config = dict(
    dataset='telescope images of galaxies (Galaxy Zoo DECaLS)',
    grad_clip=0.5,
    batch_size=256,
)
Rows from block 2 of the fusion encoder, named by matrix and row number. Rows with one number belong to one neuron. Each number is 128 + 32 x the weight over its row's rms, rounded and kept within 0 to 255. All counts start at 0. Numbers have three digits each. After the name is the row's rms in percent of the matrix's.
# gate: MLP gate (fusion_encoder.blocks.2.mlp.gate.weight, 1024x256), inputs 128-255
# fc1: MLP up (fusion_encoder.blocks.2.mlp.fc1.weight, 1024x256), inputs 128-255
# fc2: MLP down (fusion_encoder.blocks.2.mlp.fc2.weight, 256x1024, transposed), outputs 128-255
gate.402 090:135164118166139122071073127127094138126149091124149188106141169152057077161154092131075102110144199146097159150082138175108173121126048174093113158143065162116156157130169152118091157152116068140116092107105160159125076125163129133161091107144151102142179143131143130115144120098118112079132082154083143163106087112135126116138138071147054114130101195150113127147165120110128177118125
fc1.402 086:056130165120076081082155131122106152117116140097138108166118123092052151172159143095121101143085129136164122119114105136100136125101086137095135104176149135161125170117130097132155145197198071155120149175105101072164047164128104177132047074180122118118142128122112090156084103059098121140164155113102189164084118126152166111141095142157164092137164147146157099095134151175146158129072
fc2.402 093:079128133072114115096059061099107150109102127173125104172122134135118130147107093112165146177064187121139135168097102125097099161132140123098085094166154110102163141112170125096166158180148128173135189136105150126100111095131139155152118141127120109081070162152095072121121114102151121157136097138110110135106106139142127143068182164152071091158087180134150152150154125134178171099111
gate.403 115:133148111157133146154135104131164161105128080083083160083134158150117129159151118111115072155160139134138108168126159192186214133119097165129161151196084132108130102119087155122148118122068091166143160145098144135075135179104114059152159105175119155146166190079173182119094136131133152094109114118108143182144115082142181119086132117128086107140086186129137134149181135076143109077129
fc1.403 119:159127115081093084157139135064156136089170101130148107104176069152086166171189154152173125162155129137133117160099137153222163139098136146091177110101122149113108111128178179107128080141120122110156109131091074100113136169126166127118176088113119145126119147080091110111159189105111136114130132126133152177106093099159100152079112174146111097071119140060062102176121115142168132150181
fc2.403 109:182137168105015114135095085175104108177195088139133094117144140072113177114094103128147184131085063160086045138135120087154111112094142152112056120079081097179145143095138161167118125114110078127164130138111146205120081114141124113169119118138124193122106126129113117125181161096062097104174083159108148157090121141142124136124164171105127106126144144090087098164059129092175106146151
gate.404 087:168122141066103148101176108141137190125150112159090133117188161143145134167090093065101190120128145114125154170093145117074095182165110223181142090146126106143125134103127189142092093122125089129183153100165132141135109107130152148163164063108077115087114205162133116188092113077154080139103122146079104115156111133139131144142195082156086174162100122131130133103166168090133145123175
fc1.404 077:101150183076138094054090166144101136113079114060125145110103161089153216130125125184129070155146127126078141098161135120178113099077082148139171097141128138080140115081104157155130095070107143095107167084161117118186177115185135105162156191191141174190150089091139173115161133150095135102106101149151136152149140141120086161150149147087158146053073145107147097140129085170170103104119
fc2.404 082:091161134154091127121158194122109073125131168101065125081139203159083127125155144139126145153124133139103100124074142101213108121171133097114159106115137112156158155175089125134127120095077144109115185056070040156138163112146130079155122116178157118113139091087172164133158143148104137127174093178152193131151089127131102098103161114077157212128104111147083100069115100170116077133115
gate.405 093:173132140066111144162068116132172220130112102098051188151138155146163162151137131143217130114141185115123124107066107109138137136111125143121075169145144132163166136118120052116143086109117054193091131088167113171095121160138155107115089120146098132089116140106104166150081101097135103134127079158123122061091153151134129142130160120114136152125156112127182126133117185103104134153124
fc1.405 105:131133151054132112146056142088123080108164128054041130121169139110132156125088096143112138137087118104186099122120039128100110154131130124112142112109170150164170122064102084079147106131115136150121137178165126169160168118123113138134105037083127096082095074162145102151122169131094150149115141106184147111107151144050144103100148127137128140099138072132144142112109136162029084106163
fc2.405 098:146138087102161135103152172142076121097131149056087164118168145213159200138098079151136134120067091107121089133145143180107102153095101144138138127110117096102105055090112147127137098145112110081191121125172100154193161094176125121215125148169149069077179090114153136124109150148125136159085130148148107117138162134121057144148132131158090176165078112079131089116101133118115122162105
gate.406 099:147116145113117095067123150165082157110129129099097151146162102160127122155099144140133146142089154095144142140100136139112158124089114129152119207115087107163168122118070128160199118082116109151147156116123127145103110143157150091121134155128053129113097192127078170148090110130103204135138116109108076143161131090165021166085090117186054144164153125205112168164137140101097201140078
fc1.406 092:125167059162158107128117039147142151153146124134182065110155159136049092157105066114187177092138140073087147130124178101115130111128141087117123173119130114159087121102138129091140130142128168181103089090087062122063112138152098169112104128134105157132184183133115125073093134106187058125122127099138140105093149147195159155118115144151107164123103107093187105132095096121132145213161
fc2.406 105:090118135178139096086107144161095146170173115144136114078125141035067078168188175122205149138119108113106127163084139119168089154146149142114090146131161102173120098099105146120165116100157122103164112145101135158112155128079167135124118147129107163164119078140122077094087095128128080081132156053122108113091123191185158097071133170119103104108117189107098112125144124130148124113133
gate.407 097:157177139088131139109089132133120125124147135092130121115178195134138142135102121111127152136128196145128116175144123147125161142161126146080172159111118118138118156094143098121064091101156082156129000080136145197122116131135104127135186058155114143112134124131084108130107118097151121162131115139115121109130124116093132165154187124172045171148160092205155078108119177103115114135211
fc1.407 092:135109158133120174118154121150123134146142137159092114102126133086171189081129159149124131146110179138179085121130114119135157169156164143178081181133158118117147219096102138151118112108126135097132080158088137160184107156137104179196156106137102151208145095055091103093092128136172121130123103107099140178167137127026084124173082114101107148105145062172061122101124162134130097184191
fc2.407 101:099127127120162133065113125129161085154170104174109139157115129142101088101163181104144126132085146111136071068161101105088087123085105143145102101115070121094209114075127098172132085070164166166103154097137098152155091151189143126205131119114175085153093138129108132126154105125098114105092117163135145106168166137059167092150133172144093169198138140149113116158157111125087108145171
gate.408 132:173127127114082113145135118106069151121140101128108175196148143193136112080144153145164196110102126104070152115161171072106138073126147136097149152137118114120110118199118086129088093098118094158065074087187153158144089192115166177181171180183167090144134152159158166126128064083066148104105140121133165140135112154054135143146175110134113117105120102141159131116118146141137206069132
fc1.408 140:180137103142088119148167146096156113110107087171151178064059117132134179110184130185137146168174075136140127105148192141139182143064162106118149082132162109112111085119125133136159085085142118134149131104121149126139145146093116116169114156103172147178143164100099174070084108104117106182167136096133114107240124151149126113137110075112163094082173117062136174114095133127141153100126
fc2.408 133:093152100098178108097170127121173163144104090158163110123046133119220143149058128091152080176140176130116184137147104136107077103150124133084145156121092129103193111128130141154153168119127097117152114122124154157162135050121129086127103151200118119138173124100075143165153138108156158082116109063122071180087156115072095169119121119081161107088119130164149106109122074057176090040080
gate.409 119:135071147126083166141074116179148203143106179086134080111124127137098150151122080135146128100171173100107120169170105160110137150101159161098117148096131166141088190133101151140116115076120094122120118130127178149160124143111115160077168164113122121197126169123168132160141161110131068174153105149102151128175156186102089115123093173127121096116131150154201086167115118104159168108122
fc1.409 115:114100127087109101149115189087130125165096116183163134162030139089099112095099182157133093140119179158134157147088142102121137162147069085161059082222100140102124123134153126195148100178136150215099109193086130116136171087138178192072042155132159096093117101126166066130078110122133109122151092122132141144131134138094145144134147135122146143103116117095090092153168114104152089130110
fc2.409 110:120109137134109085100046129144139116089114122181126159137115197096090076167147137197101141173134114146082139130167115107125182150090134176157076142113170099129115190063066141204074109162104117121070055145136115153146162146130183178120134084165139066162136101100212146122140118096096132113083110079100175160152142189144105127141091115175082097093122154100127133072169160083076152101165
gate.410 101:165170101136141114038091157132099175142162121066132111079142142160156158119137084139178105126113180104154137163125149144131189122162093175081105138137103075112096087087160124192152153123112042189148123123165125150139081172194130154133133175106114134116141153117152112117172151116133129148111070127131140064145102098166077129170175140105157192146101182194155141132122115146094179107120
fc1.410 113:099098129088104097189115113156160127106110121168088102166144167171104063152157177124105130138156120101193136197102115112114100143110164130129118121137130149153196171105118109135097082082106147132147088122074096150182113189128101113154212101112177086118085105106112122168118085106076115145172167068071142130107126075149143089126147143154028098104167101099112127094108159155171109140070
fc2.410 117:128092156114081106139103136166141141127127132178220130091135151078117098154119177133078117115159108118111110132106114156133144106082056083158097131138155100158191093107111060101102126125133120098150109037106107100172119149105136158181128138122119100169111103141081105116158108125109125180128148118106087108136114132111174106148136123094084162126142179141122131146151125142101162149043
gate.411 067:184149113141164156093130126133043170159099133076080163109164110170090152147166127153079091109159161109077123168125114125057170140143101156119178166180138169119163158178145155130151139143081076176134112094133126181132055177154123176192161101134094135112101176077167153156117140137163100154129068113112097124124065123103137150130188150150070096130094123156136137112153163130130140156155
fc1.411 056:136196120130131146138159152130143164192159131049111062075165155181162168136186103149095182058103105166073139106161144219178082100077154129119097108168166140126158117139101109145148101113104125102120173128140133152087097074074114071113134151122100140130128144175063042130166100139116193127126141128172131136114144129160111124080154135167113103155074110170092114106141114146192139092126
fc2.411 057:138150085183144117178192140099108079182161209110064139134148155121160168176160193137202177120117131170091116123117138147152162107105142151100152149084142070147099119125110117116151150163121115145156128137131118099136160071095095075107145148142109092119148141167105038085169153117135131109141191063107129130126136181111110109082143138161115100087058098182061135137113112155130130094146
gate.412 109:129128124089138125112154083156106157158196141098092125107160156121168192182139084122196125117094220217118136115103122153139099181180126135196112125104125174121147118069086173131144110073163110198148134104139097157111131134120075193093095132088133105144123147110095172156130129139129127120175175124148144121140079151080114136108177121161088169144105130154126128105143118094098143098162
fc1.412 106:175101116156120145108111104177176141156154113178119060140057193145144112159096118075126143119093176093167100090079147121133130156153167076088139111128140149153141135119105102088126160100169182151132163110133167129116156155133062177148108155117105173106129110069138101110116143100164115137146081119109108141122164127113096157134122164162096129107112141144137062116093138082108089183109
fc2.412 114:117125144195160147105090082128047173142136123166164105154100127110134084139096176142122100101196130125179145141115163122163163124165135079101135131137156126118131160136031153158155149166172077167057115129160211126124170134119074115065148130131104148098143134065155147079129112109071112101142115131119101144125151127143174152102157150210091108094105095131167121144104094202101147150108
gate.413 103:138117138079145085115124189145138159160147101088137132095147177123097106115185109131150166164101157125129095126118149150108104186114133167150161162138125147141156088144153120151082139112123118173126107065148154115108105178132090171182135115166115125084160147077142175116096158123151105174153155091100162120142143099212147202148147115124090146139158176170118114067098099154102153165143
fc1.413 104:099135157094184098087181154150119143142127163112109185102090151145091097098132127133157146179044091106140103132097143121156106163155162067162128162141107140152169107135157088123136147108095134157120111078150147141127099190121113132153140113179160108161176097092119132072117184110169115157157151113155164065175144132182103112098089120102149150110145186127129126149116053155118171174135
fc2.413 111:130142170119158110102219067159144070156133140105145120180141196118113141148087146126121080160120132097103110111139080139134103110098122054085089085064115128145186113085187120157108107046103101102150111133120125188138116114123114101098151127208142140165159094063090140119165173185196148105126082120173159110113118094146109145140141106164129087157126152151119130144134105137133146161158
gate.414 084:166153152133098143116109126120120160130138080125141181088126120158119124090137102164151181092127167149107137184092112143140123164175070171108131088154075133127159138136126128171148173130115091159107112065145143137156109126114046152200099030143162127133077185107128117159094137145124117114178106092111128160172045076132154166109189112174031104152085129220113144104137161076064185085129
fc1.414 085:112148158136090144127163122096102113111128073098085129138138155110113118124125170122119199162142118144194120195140114137161077115122153112138103159142189137079138097155166197171131090083127167214079171097141155111132114144138197046130121105126094079138121162111168120094126102117186141163185105147103110120156102143135139109092089104190138090099143129121152132135140036110115124197157
fc2.414 087:123048079056108151114164135168112132184082102139104167165116110082111081104101148105146139134180183145163092175130125135125094089118134134037122153138160117094126146080184141167112153140186140185106149127070164116169127127062152132092086132106069103109114090144179132062139138198137102117162156130076100136159126124088107151106124123135138103146088103136131143092086092121147147124129
gate.415 077:145185149137126139107099159213122156127148142107077217092165145151100141147127012119115134140188222133118091121100161163156130137161148174173146123178126168105150136076137155144121065146127143173138141192153133103145083130144125138176091130100048128144117180107115160173127156098135111158127142081081108100140079154127104147059153110188112111152133109124142161129109183139097190095163
fc1.415 070:146108144119133106161146135111122152073098109116168163118129084156128115103104130149119094099062094133068121125125141101132173149138076186120133208217088159139178115166116121138125110049132103102117133106132084154075172117110154170147151078180135088164104123109109106100087105125159089078162089134164152095143174078089139131113134089132175165106124105114137152185188180123129183103126
fc2.415 069:168130095155113101093135069137111088090139125121077138160149145062134104109133131147167073153111074152108118114150165089082146093088094143157164174137080140094126133149065103120059104097142189128132127135129087099163134183125184165154091121073104169158117201162164108112138089141146122081109120128142166111104101144134160100060103121091121107105093191087156162168086108111136150082147
gate.416 091:127138142114147102123093137158100186143146093088074153086202109153168120125187056125165125126121169110129095155097136108110052099155113120145088166110128186156127153125118083126096119141161074167112091161140077180088120195145118124182138157107090112190085168130178164122089121082107141155136115116123143093082105123171106121126180108105086135116138112166164172112146168174148175115118
fc1.416 090:138103143195178200161096177133126098197142181117113159106123163107099077112118150142171134145150167154169108126071174155116079123122117093153121129132159138145124142158144110090113081081116194131093104181170079181101133113135134133159115180121104101162085123165138143112083115134132105147176205130125119073122187117107124077124146178183088117067129061077183107101140118136147107097147
fc2.416 092:127165113146140126122039092075131132095102122162097164196073117099121134144148158117165149079165193111099125099094130171143142203112103098141122103121153139180136100157146117115127151084152182101076111198145160160150200163106154114113150119129102118182092103128108128084110108102124110108121193209140166163112152121137101124107148103108078120141137083171155111133148069091067113119165
gate.417 102:153121097124122112135105117108129123119155109086112118108117166192116100136170132101096118130137160186095086112179169104132137141106105159098131084143106106106178120095106158142123134087127118148131070133108110146115126157166162123162122114115147141204111073127154204101142173148130090168108082146095112176101101140136106153123189117144131124135126102080133110091125149169084244159142
fc1.417 104:160131170162144113135106096119131148155091118196118160049095110159112156125109158145171151127164110133132120147120173117088089157146196155095161106096136127170148167183163184110088074146136095118148133117138150122165172143110124098112077138138131133114066149132087105155104072085171125174147187157118091095099097103118194127195095170132090081097128146150099131151162133088113112103097
fc2.417 103:134056112146153132130146130140100081143225131130138150115108098098132118133140151104130094075140112068115116158140095142153155166122147148129141114135130144159179180153071168119143004158170117165091130138141136098119139132121131156149120162103103136095130110130072116139141100144068121188154134090151085083115125113115090111161120153200118113154130071141130144155138142092110167155105