From a checkpoint of a small model that answers yes/no questions on an image's attributes: batches of 256.
Rows from block 7 of the image encoder of a small model that answers yes/no questions on an image's attributes, named by matrix and row number. Rows with one number belong to one neuron. Each number is 200 + 40 x the weight over its row's rms, rounded and kept within 0 to 999. All counts start at 0.
After each neuron's rows are labels from the 100 images, of 14848, where the neuron reaches its highest value: "colour at peak" is the nearest of a few named colours to the mean colour under the peak. Only what is clearly more common there than usual is listed. The data: telescope images of galaxies (Galaxy Zoo DECaLS). In brackets: how many of the 100, against the usual share in percent.
# fc1: MLP up (encoder.blocks.7.mlp.fc1.weight, 640x320), inputs 0-79
# fc2: MLP down (encoder.blocks.7.mlp.fc2.weight, 320x640, transposed), outputs 0-79

fc1.28,181,193,182,229,195,216,232,191,131,202,210,204,234,200,291,152,181,185,137,236,158,189,106,202,193,212,167,177,175,234,187,256,250,152,239,174,166,211,242,224,204,226,258,248,206,140,208,240,227,205,105,160,156,176,131,225,178,136,266,174,179,217,185,158,133,216,212,145,210,195,226,260,200,206,194,211,163,155,223,253
fc2.28,220,177,216,262,238,162,203,235,172,227,142,175,175,166,171,220,213,299,246,193,242,134,196,193,207,216,245,212,267,203,186,166,136,241,224,178,152,199,170,125,213,192,229,145,252,222,230,129,217,195,161,260,218,206,198,192,201,152,220,191,167,188,243,171,238,199,200,261,200,217,168,200,196,204,213,242,197,216,113,170
colour at peak: grey (44 vs 6.1)

fc1.615,226,144,206,292,185,167,183,241,178,119,151,253,128,198,193,231,262,206,215,258,210,182,234,186,181,161,150,139,192,234,249,182,210,163,240,143,229,211,226,179,223,221,202,162,194,168,231,185,153,201,170,182,164,122,173,289,162,197,246,140,193,154,178,217,143,182,198,185,181,261,176,246,162,176,191,266,110,192,180,262
fc2.615,162,136,161,162,198,211,233,119,207,177,155,284,209,160,208,187,184,248,187,253,224,273,264,192,195,260,257,161,140,174,129,137,230,195,210,239,226,190,167,171,241,218,162,230,220,239,246,241,156,232,187,263,185,147,126,199,193,206,283,136,215,107,178,214,180,161,231,185,211,203,178,147,183,184,229,190,283,177,192,256
colour at peak: grey (83 vs 6.1)

fc1.237,204,226,248,211,187,194,222,207,197,161,120,268,152,159,184,215,157,249,222,148,274,186,225,240,226,193,178,200,206,201,120,187,121,228,179,176,167,241,177,115,245,147,172,194,139,187,207,172,84,157,166,157,267,272,222,271,218,102,199,192,173,295,247,223,184,238,166,183,199,181,212,234,189,181,187,166,244,179,219,261
fc2.237,124,145,257,227,141,218,214,243,203,202,211,193,116,156,318,221,247,212,197,161,180,166,191,214,165,231,156,231,228,243,159,226,141,204,194,192,192,154,148,186,226,232,223,173,152,172,224,195,184,216,193,247,211,195,250,233,180,229,225,215,231,263,246,220,247,152,156,231,183,202,168,266,263,218,141,192,245,253,188,187
colour at peak: brown (73 vs 12.5); grey (27 vs 6.1)

fc1.13,167,172,200,210,225,210,207,230,138,174,184,186,138,332,129,191,192,165,194,251,235,215,168,235,181,232,233,159,226,192,271,206,248,167,233,190,249,190,254,163,181,212,249,158,187,186,252,208,222,185,249,230,204,174,233,153,169,220,196,150,169,258,204,255,218,196,178,192,204,229,168,246,293,179,251,155,219,153,239,189
fc2.13,198,228,154,218,228,240,196,154,194,200,176,141,151,222,144,202,174,180,201,286,133,159,218,207,183,304,185,213,201,227,148,163,244,181,174,203,189,236,237,189,153,165,209,199,199,207,256,221,255,168,184,267,165,159,163,226,252,255,142,278,166,254,213,284,236,202,272,165,204,141,220,227,81,162,259,162,196,191,188,170
colour at peak: grey (64 vs 6.1)

fc1.107,176,201,174,259,184,148,221,233,201,33,151,148,257,197,270,197,239,167,199,161,221,153,178,232,190,158,211,182,228,186,191,255,319,156,240,170,236,225,150,201,223,140,146,202,207,179,229,204,229,207,226,238,169,263,182,225,217,245,231,133,250,207,128,254,170,189,146,221,167,240,241,120,178,258,290,208,209,199,209,208
fc2.107,246,274,102,187,171,221,186,254,231,179,257,140,244,184,208,163,131,201,151,198,203,266,203,264,243,200,184,185,234,250,199,260,210,196,205,217,145,253,177,153,220,203,209,233,243,193,151,142,242,244,199,173,200,179,152,176,157,167,267,214,201,292,209,180,264,174,222,272,214,207,169,132,146,204,200,236,236,198,179,202
colour at peak: brown (59 vs 12.5)

fc1.129,201,211,110,271,192,232,153,170,242,224,195,216,249,183,177,231,138,127,232,186,121,214,185,235,198,186,278,196,185,186,185,252,249,165,214,299,180,225,127,173,221,187,146,228,257,215,192,207,239,184,115,215,187,184,266,151,198,203,93,191,150,224,147,124,125,290,202,191,262,220,232,223,166,207,202,234,233,192,211,246
fc2.129,97,254,222,140,163,185,168,169,186,238,190,203,191,176,191,186,215,169,213,194,237,238,193,215,165,250,149,217,219,202,181,148,187,290,193,245,174,264,159,169,193,168,216,198,204,234,139,229,263,152,190,178,182,170,195,214,206,188,263,147,140,191,201,170,250,214,206,234,243,194,130,139,176,169,227,155,171,186,178,210
colour at peak: grey (70 vs 6.1); brown (30 vs 12.5)

fc1.488,189,195,215,196,197,247,188,222,214,219,239,177,270,167,188,269,208,168,157,180,221,147,157,216,135,183,202,227,237,262,202,231,194,209,202,257,174,239,158,229,251,230,205,211,189,151,253,197,210,215,211,171,192,158,140,250,184,146,165,234,189,174,164,154,202,240,151,146,153,201,240,157,178,302,106,201,160,197,193,244
fc2.488,154,164,228,174,247,187,176,212,182,132,178,213,158,228,222,242,224,216,231,197,163,238,152,170,221,230,237,182,185,257,281,213,161,135,164,126,151,189,186,205,147,218,213,160,252,203,251,148,203,209,143,241,173,229,174,193,221,256,239,165,165,218,126,196,228,204,196,220,284,289,187,99,203,184,191,184,124,206,116,190
colour at peak: grey (79 vs 6.1)

fc1.625,258,109,178,183,196,226,255,226,101,245,207,222,198,224,231,238,265,175,113,235,196,198,209,154,164,209,246,230,242,165,151,216,220,224,270,184,255,165,130,196,226,232,153,178,227,171,242,288,214,183,197,218,207,237,179,112,211,224,218,259,203,105,236,228,262,210,194,162,206,175,217,265,200,131,188,196,145,200,245,182
fc2.625,189,218,210,248,201,210,245,151,165,260,157,181,187,184,179,159,146,244,220,215,183,228,202,222,222,248,176,157,203,194,229,238,224,198,178,191,246,241,154,210,174,177,184,184,191,159,232,187,180,189,159,180,193,235,167,178,220,123,220,229,181,140,206,225,204,187,202,179,236,232,207,198,190,223,215,198,210,213,127,191
colour at peak: grey (39 vs 6.1); brown (32 vs 12.5)

fc1.171,215,201,244,258,134,179,144,209,253,212,240,218,254,198,181,186,248,257,169,145,142,296,219,212,177,219,227,169,235,183,201,290,234,124,216,183,162,219,154,196,279,123,228,193,198,208,146,196,214,192,176,151,139,222,176,171,223,161,222,233,213,209,173,270,184,204,193,228,205,197,195,219,253,229,159,212,244,181,197,185
fc2.171,253,166,214,247,181,172,211,218,235,269,190,115,122,194,198,215,174,226,198,140,181,242,221,190,161,211,174,270,166,232,186,226,167,162,187,252,235,239,199,187,182,166,207,166,204,141,177,169,122,269,179,200,153,274,239,227,189,251,187,147,270,136,202,198,243,207,191,214,220,242,188,232,258,167,148,241,213,143,230,228
colour at peak: grey (60 vs 6.1)

fc1.10,167,177,216,179,178,205,150,200,211,169,222,219,154,228,168,233,203,195,242,204,232,190,235,192,173,229,187,219,190,149,168,220,184,180,214,227,156,222,223,166,230,132,99,147,274,198,230,211,154,279,79,197,236,207,151,109,107,161,209,177,209,233,212,232,208,167,147,157,227,228,202,249,221,140,196,222,198,219,262,218
fc2.10,205,115,123,167,264,268,209,220,239,190,212,248,228,207,184,155,162,232,198,202,167,247,234,182,175,168,253,240,182,147,182,162,226,223,223,205,225,179,135,151,209,211,183,240,157,226,244,249,216,161,251,233,217,196,190,184,212,138,212,201,154,158,152,273,194,194,196,199,207,152,174,183,271,161,201,236,241,250,145,249
colour at peak: grey (59 vs 6.1)

fc1.163,233,187,224,134,185,149,140,138,252,134,184,283,191,216,168,206,169,151,141,232,193,224,235,218,267,310,240,231,232,202,131,178,225,172,169,163,222,218,189,226,205,195,163,234,150,149,202,215,229,166,204,239,206,134,288,262,239,185,176,219,206,245,164,189,211,193,142,151,163,155,162,162,229,201,212,270,193,230,255,201
fc2.163,225,203,125,245,171,277,132,151,160,213,137,168,253,186,215,224,167,203,193,191,235,168,231,251,250,132,217,212,177,184,180,188,176,172,254,237,135,232,181,135,219,183,230,187,208,270,185,164,180,301,225,188,162,187,209,210,145,188,251,261,228,129,250,248,240,175,276,191,196,255,298,178,207,217,231,141,210,221,127,202
colour at peak: grey (53 vs 6.1); brown (40 vs 12.5)

fc1.97,244,159,226,194,237,152,170,247,191,182,185,108,237,77,270,166,167,233,241,213,199,210,235,237,223,236,166,216,172,181,276,218,272,158,172,205,273,193,195,242,228,241,200,211,256,178,228,146,204,138,171,224,156,224,250,168,135,226,160,158,152,215,204,208,241,175,182,173,145,185,290,161,184,211,159,160,251,179,221,155
fc2.97,262,211,215,182,198,249,200,157,238,240,236,206,194,164,205,166,119,283,172,187,242,222,163,148,219,199,198,257,218,173,158,222,182,204,192,188,230,200,170,222,196,203,164,221,215,305,246,154,225,160,194,164,237,203,271,197,239,215,199,197,191,166,209,209,231,179,305,206,243,232,206,243,243,108,225,285,227,183,269,208
colour at peak: grey (52 vs 6.1); brown (39 vs 12.5)

fc1.33,214,170,223,112,195,158,192,230,159,194,249,219,205,184,191,183,208,190,164,221,178,188,294,206,209,141,214,221,201,238,204,96,140,279,216,242,212,203,192,165,203,195,229,282,247,226,194,209,120,263,142,173,182,208,255,172,146,168,253,168,195,149,166,265,154,188,233,164,235,212,200,235,290,223,195,218,241,188,151,199
fc2.33,249,178,173,165,188,212,136,207,158,221,110,170,137,210,271,132,181,168,205,177,234,204,147,212,260,157,198,167,222,188,206,175,203,170,246,244,198,155,168,148,246,217,158,201,224,133,278,243,229,251,199,174,151,166,209,205,228,264,246,175,246,181,211,216,198,175,267,228,194,217,243,188,207,244,171,173,160,142,190,216
colour at peak: grey (58 vs 6.1)

fc1.563,139,162,223,167,271,192,201,208,167,187,239,158,191,185,185,142,198,187,208,102,194,180,207,144,185,200,194,228,187,246,181,208,200,169,200,227,152,217,173,207,165,185,243,179,238,227,199,183,193,254,200,204,175,259,166,170,189,219,287,143,227,188,168,180,176,143,173,165,291,295,146,205,167,238,320,228,229,195,236,249
fc2.563,252,225,159,130,198,237,56,201,209,190,172,215,186,244,223,122,187,218,187,248,189,203,112,251,191,205,195,193,233,194,141,279,134,180,198,245,189,150,130,220,203,214,259,206,248,187,216,208,227,203,248,173,167,219,212,200,235,216,234,244,170,188,234,240,192,151,204,225,210,144,272,196,230,227,172,164,231,173,208,161
colour at peak: grey (91 vs 6.1)

fc1.576,142,255,178,208,185,178,194,258,259,218,125,172,239,228,153,180,187,152,170,253,264,117,190,194,187,252,222,185,186,177,137,153,196,224,181,225,216,236,188,179,186,211,200,186,120,228,210,198,191,175,248,245,196,203,209,251,331,195,316,268,185,212,214,147,178,173,154,201,219,187,226,168,145,137,236,222,163,279,208,126
fc2.576,175,139,203,158,199,226,138,257,222,269,117,211,186,241,199,146,154,232,150,145,156,242,241,201,223,165,135,292,221,168,193,230,227,238,242,237,267,199,224,227,223,203,208,258,199,264,178,173,237,181,234,185,162,166,229,199,174,141,207,206,257,187,166,194,278,218,237,203,260,149,152,171,167,131,179,174,213,191,215,163
colour at peak: grey (52 vs 6.1)

fc1.634,159,217,229,266,205,227,240,189,172,156,204,112,193,196,230,180,173,140,249,168,188,132,201,125,185,180,213,178,213,219,226,154,235,194,241,194,141,206,115,214,212,178,171,191,279,229,230,169,204,255,192,208,159,242,189,244,179,195,209,180,220,168,221,247,100,141,150,163,218,293,239,192,203,223,308,207,194,224,178,186
fc2.634,212,203,172,175,114,253,167,223,249,204,214,135,242,245,258,162,161,175,211,181,149,176,115,235,191,234,182,165,288,179,228,271,214,117,183,182,194,229,144,152,236,180,262,176,304,183,121,176,205,179,231,227,242,190,214,118,187,178,286,151,221,219,271,239,243,187,259,221,230,166,189,163,241,181,110,244,204,162,184,190
colour at peak: grey (67 vs 6.1); brown (31 vs 12.5)

fc1.629,189,178,215,213,170,242,209,273,154,196,198,246,155,176,197,198,200,229,169,225,231,146,193,207,136,245,217,188,142,195,154,173,217,119,197,183,206,209,162,256,197,201,126,204,195,256,247,239,193,214,196,200,196,190,267,192,243,203,265,201,172,152,237,222,173,172,176,187,202,140,178,158,187,172,219,206,162,208,122,186
fc2.629,177,173,179,306,127,204,217,147,207,230,203,158,210,181,192,130,145,199,186,150,258,265,183,185,164,166,269,202,216,186,213,237,157,212,189,219,205,213,225,167,243,235,164,175,241,250,237,201,197,197,208,188,184,183,190,204,149,226,151,219,189,169,236,210,160,151,178,221,200,231,221,241,262,172,166,206,257,219,125,203
colour at peak: brown (56 vs 12.5)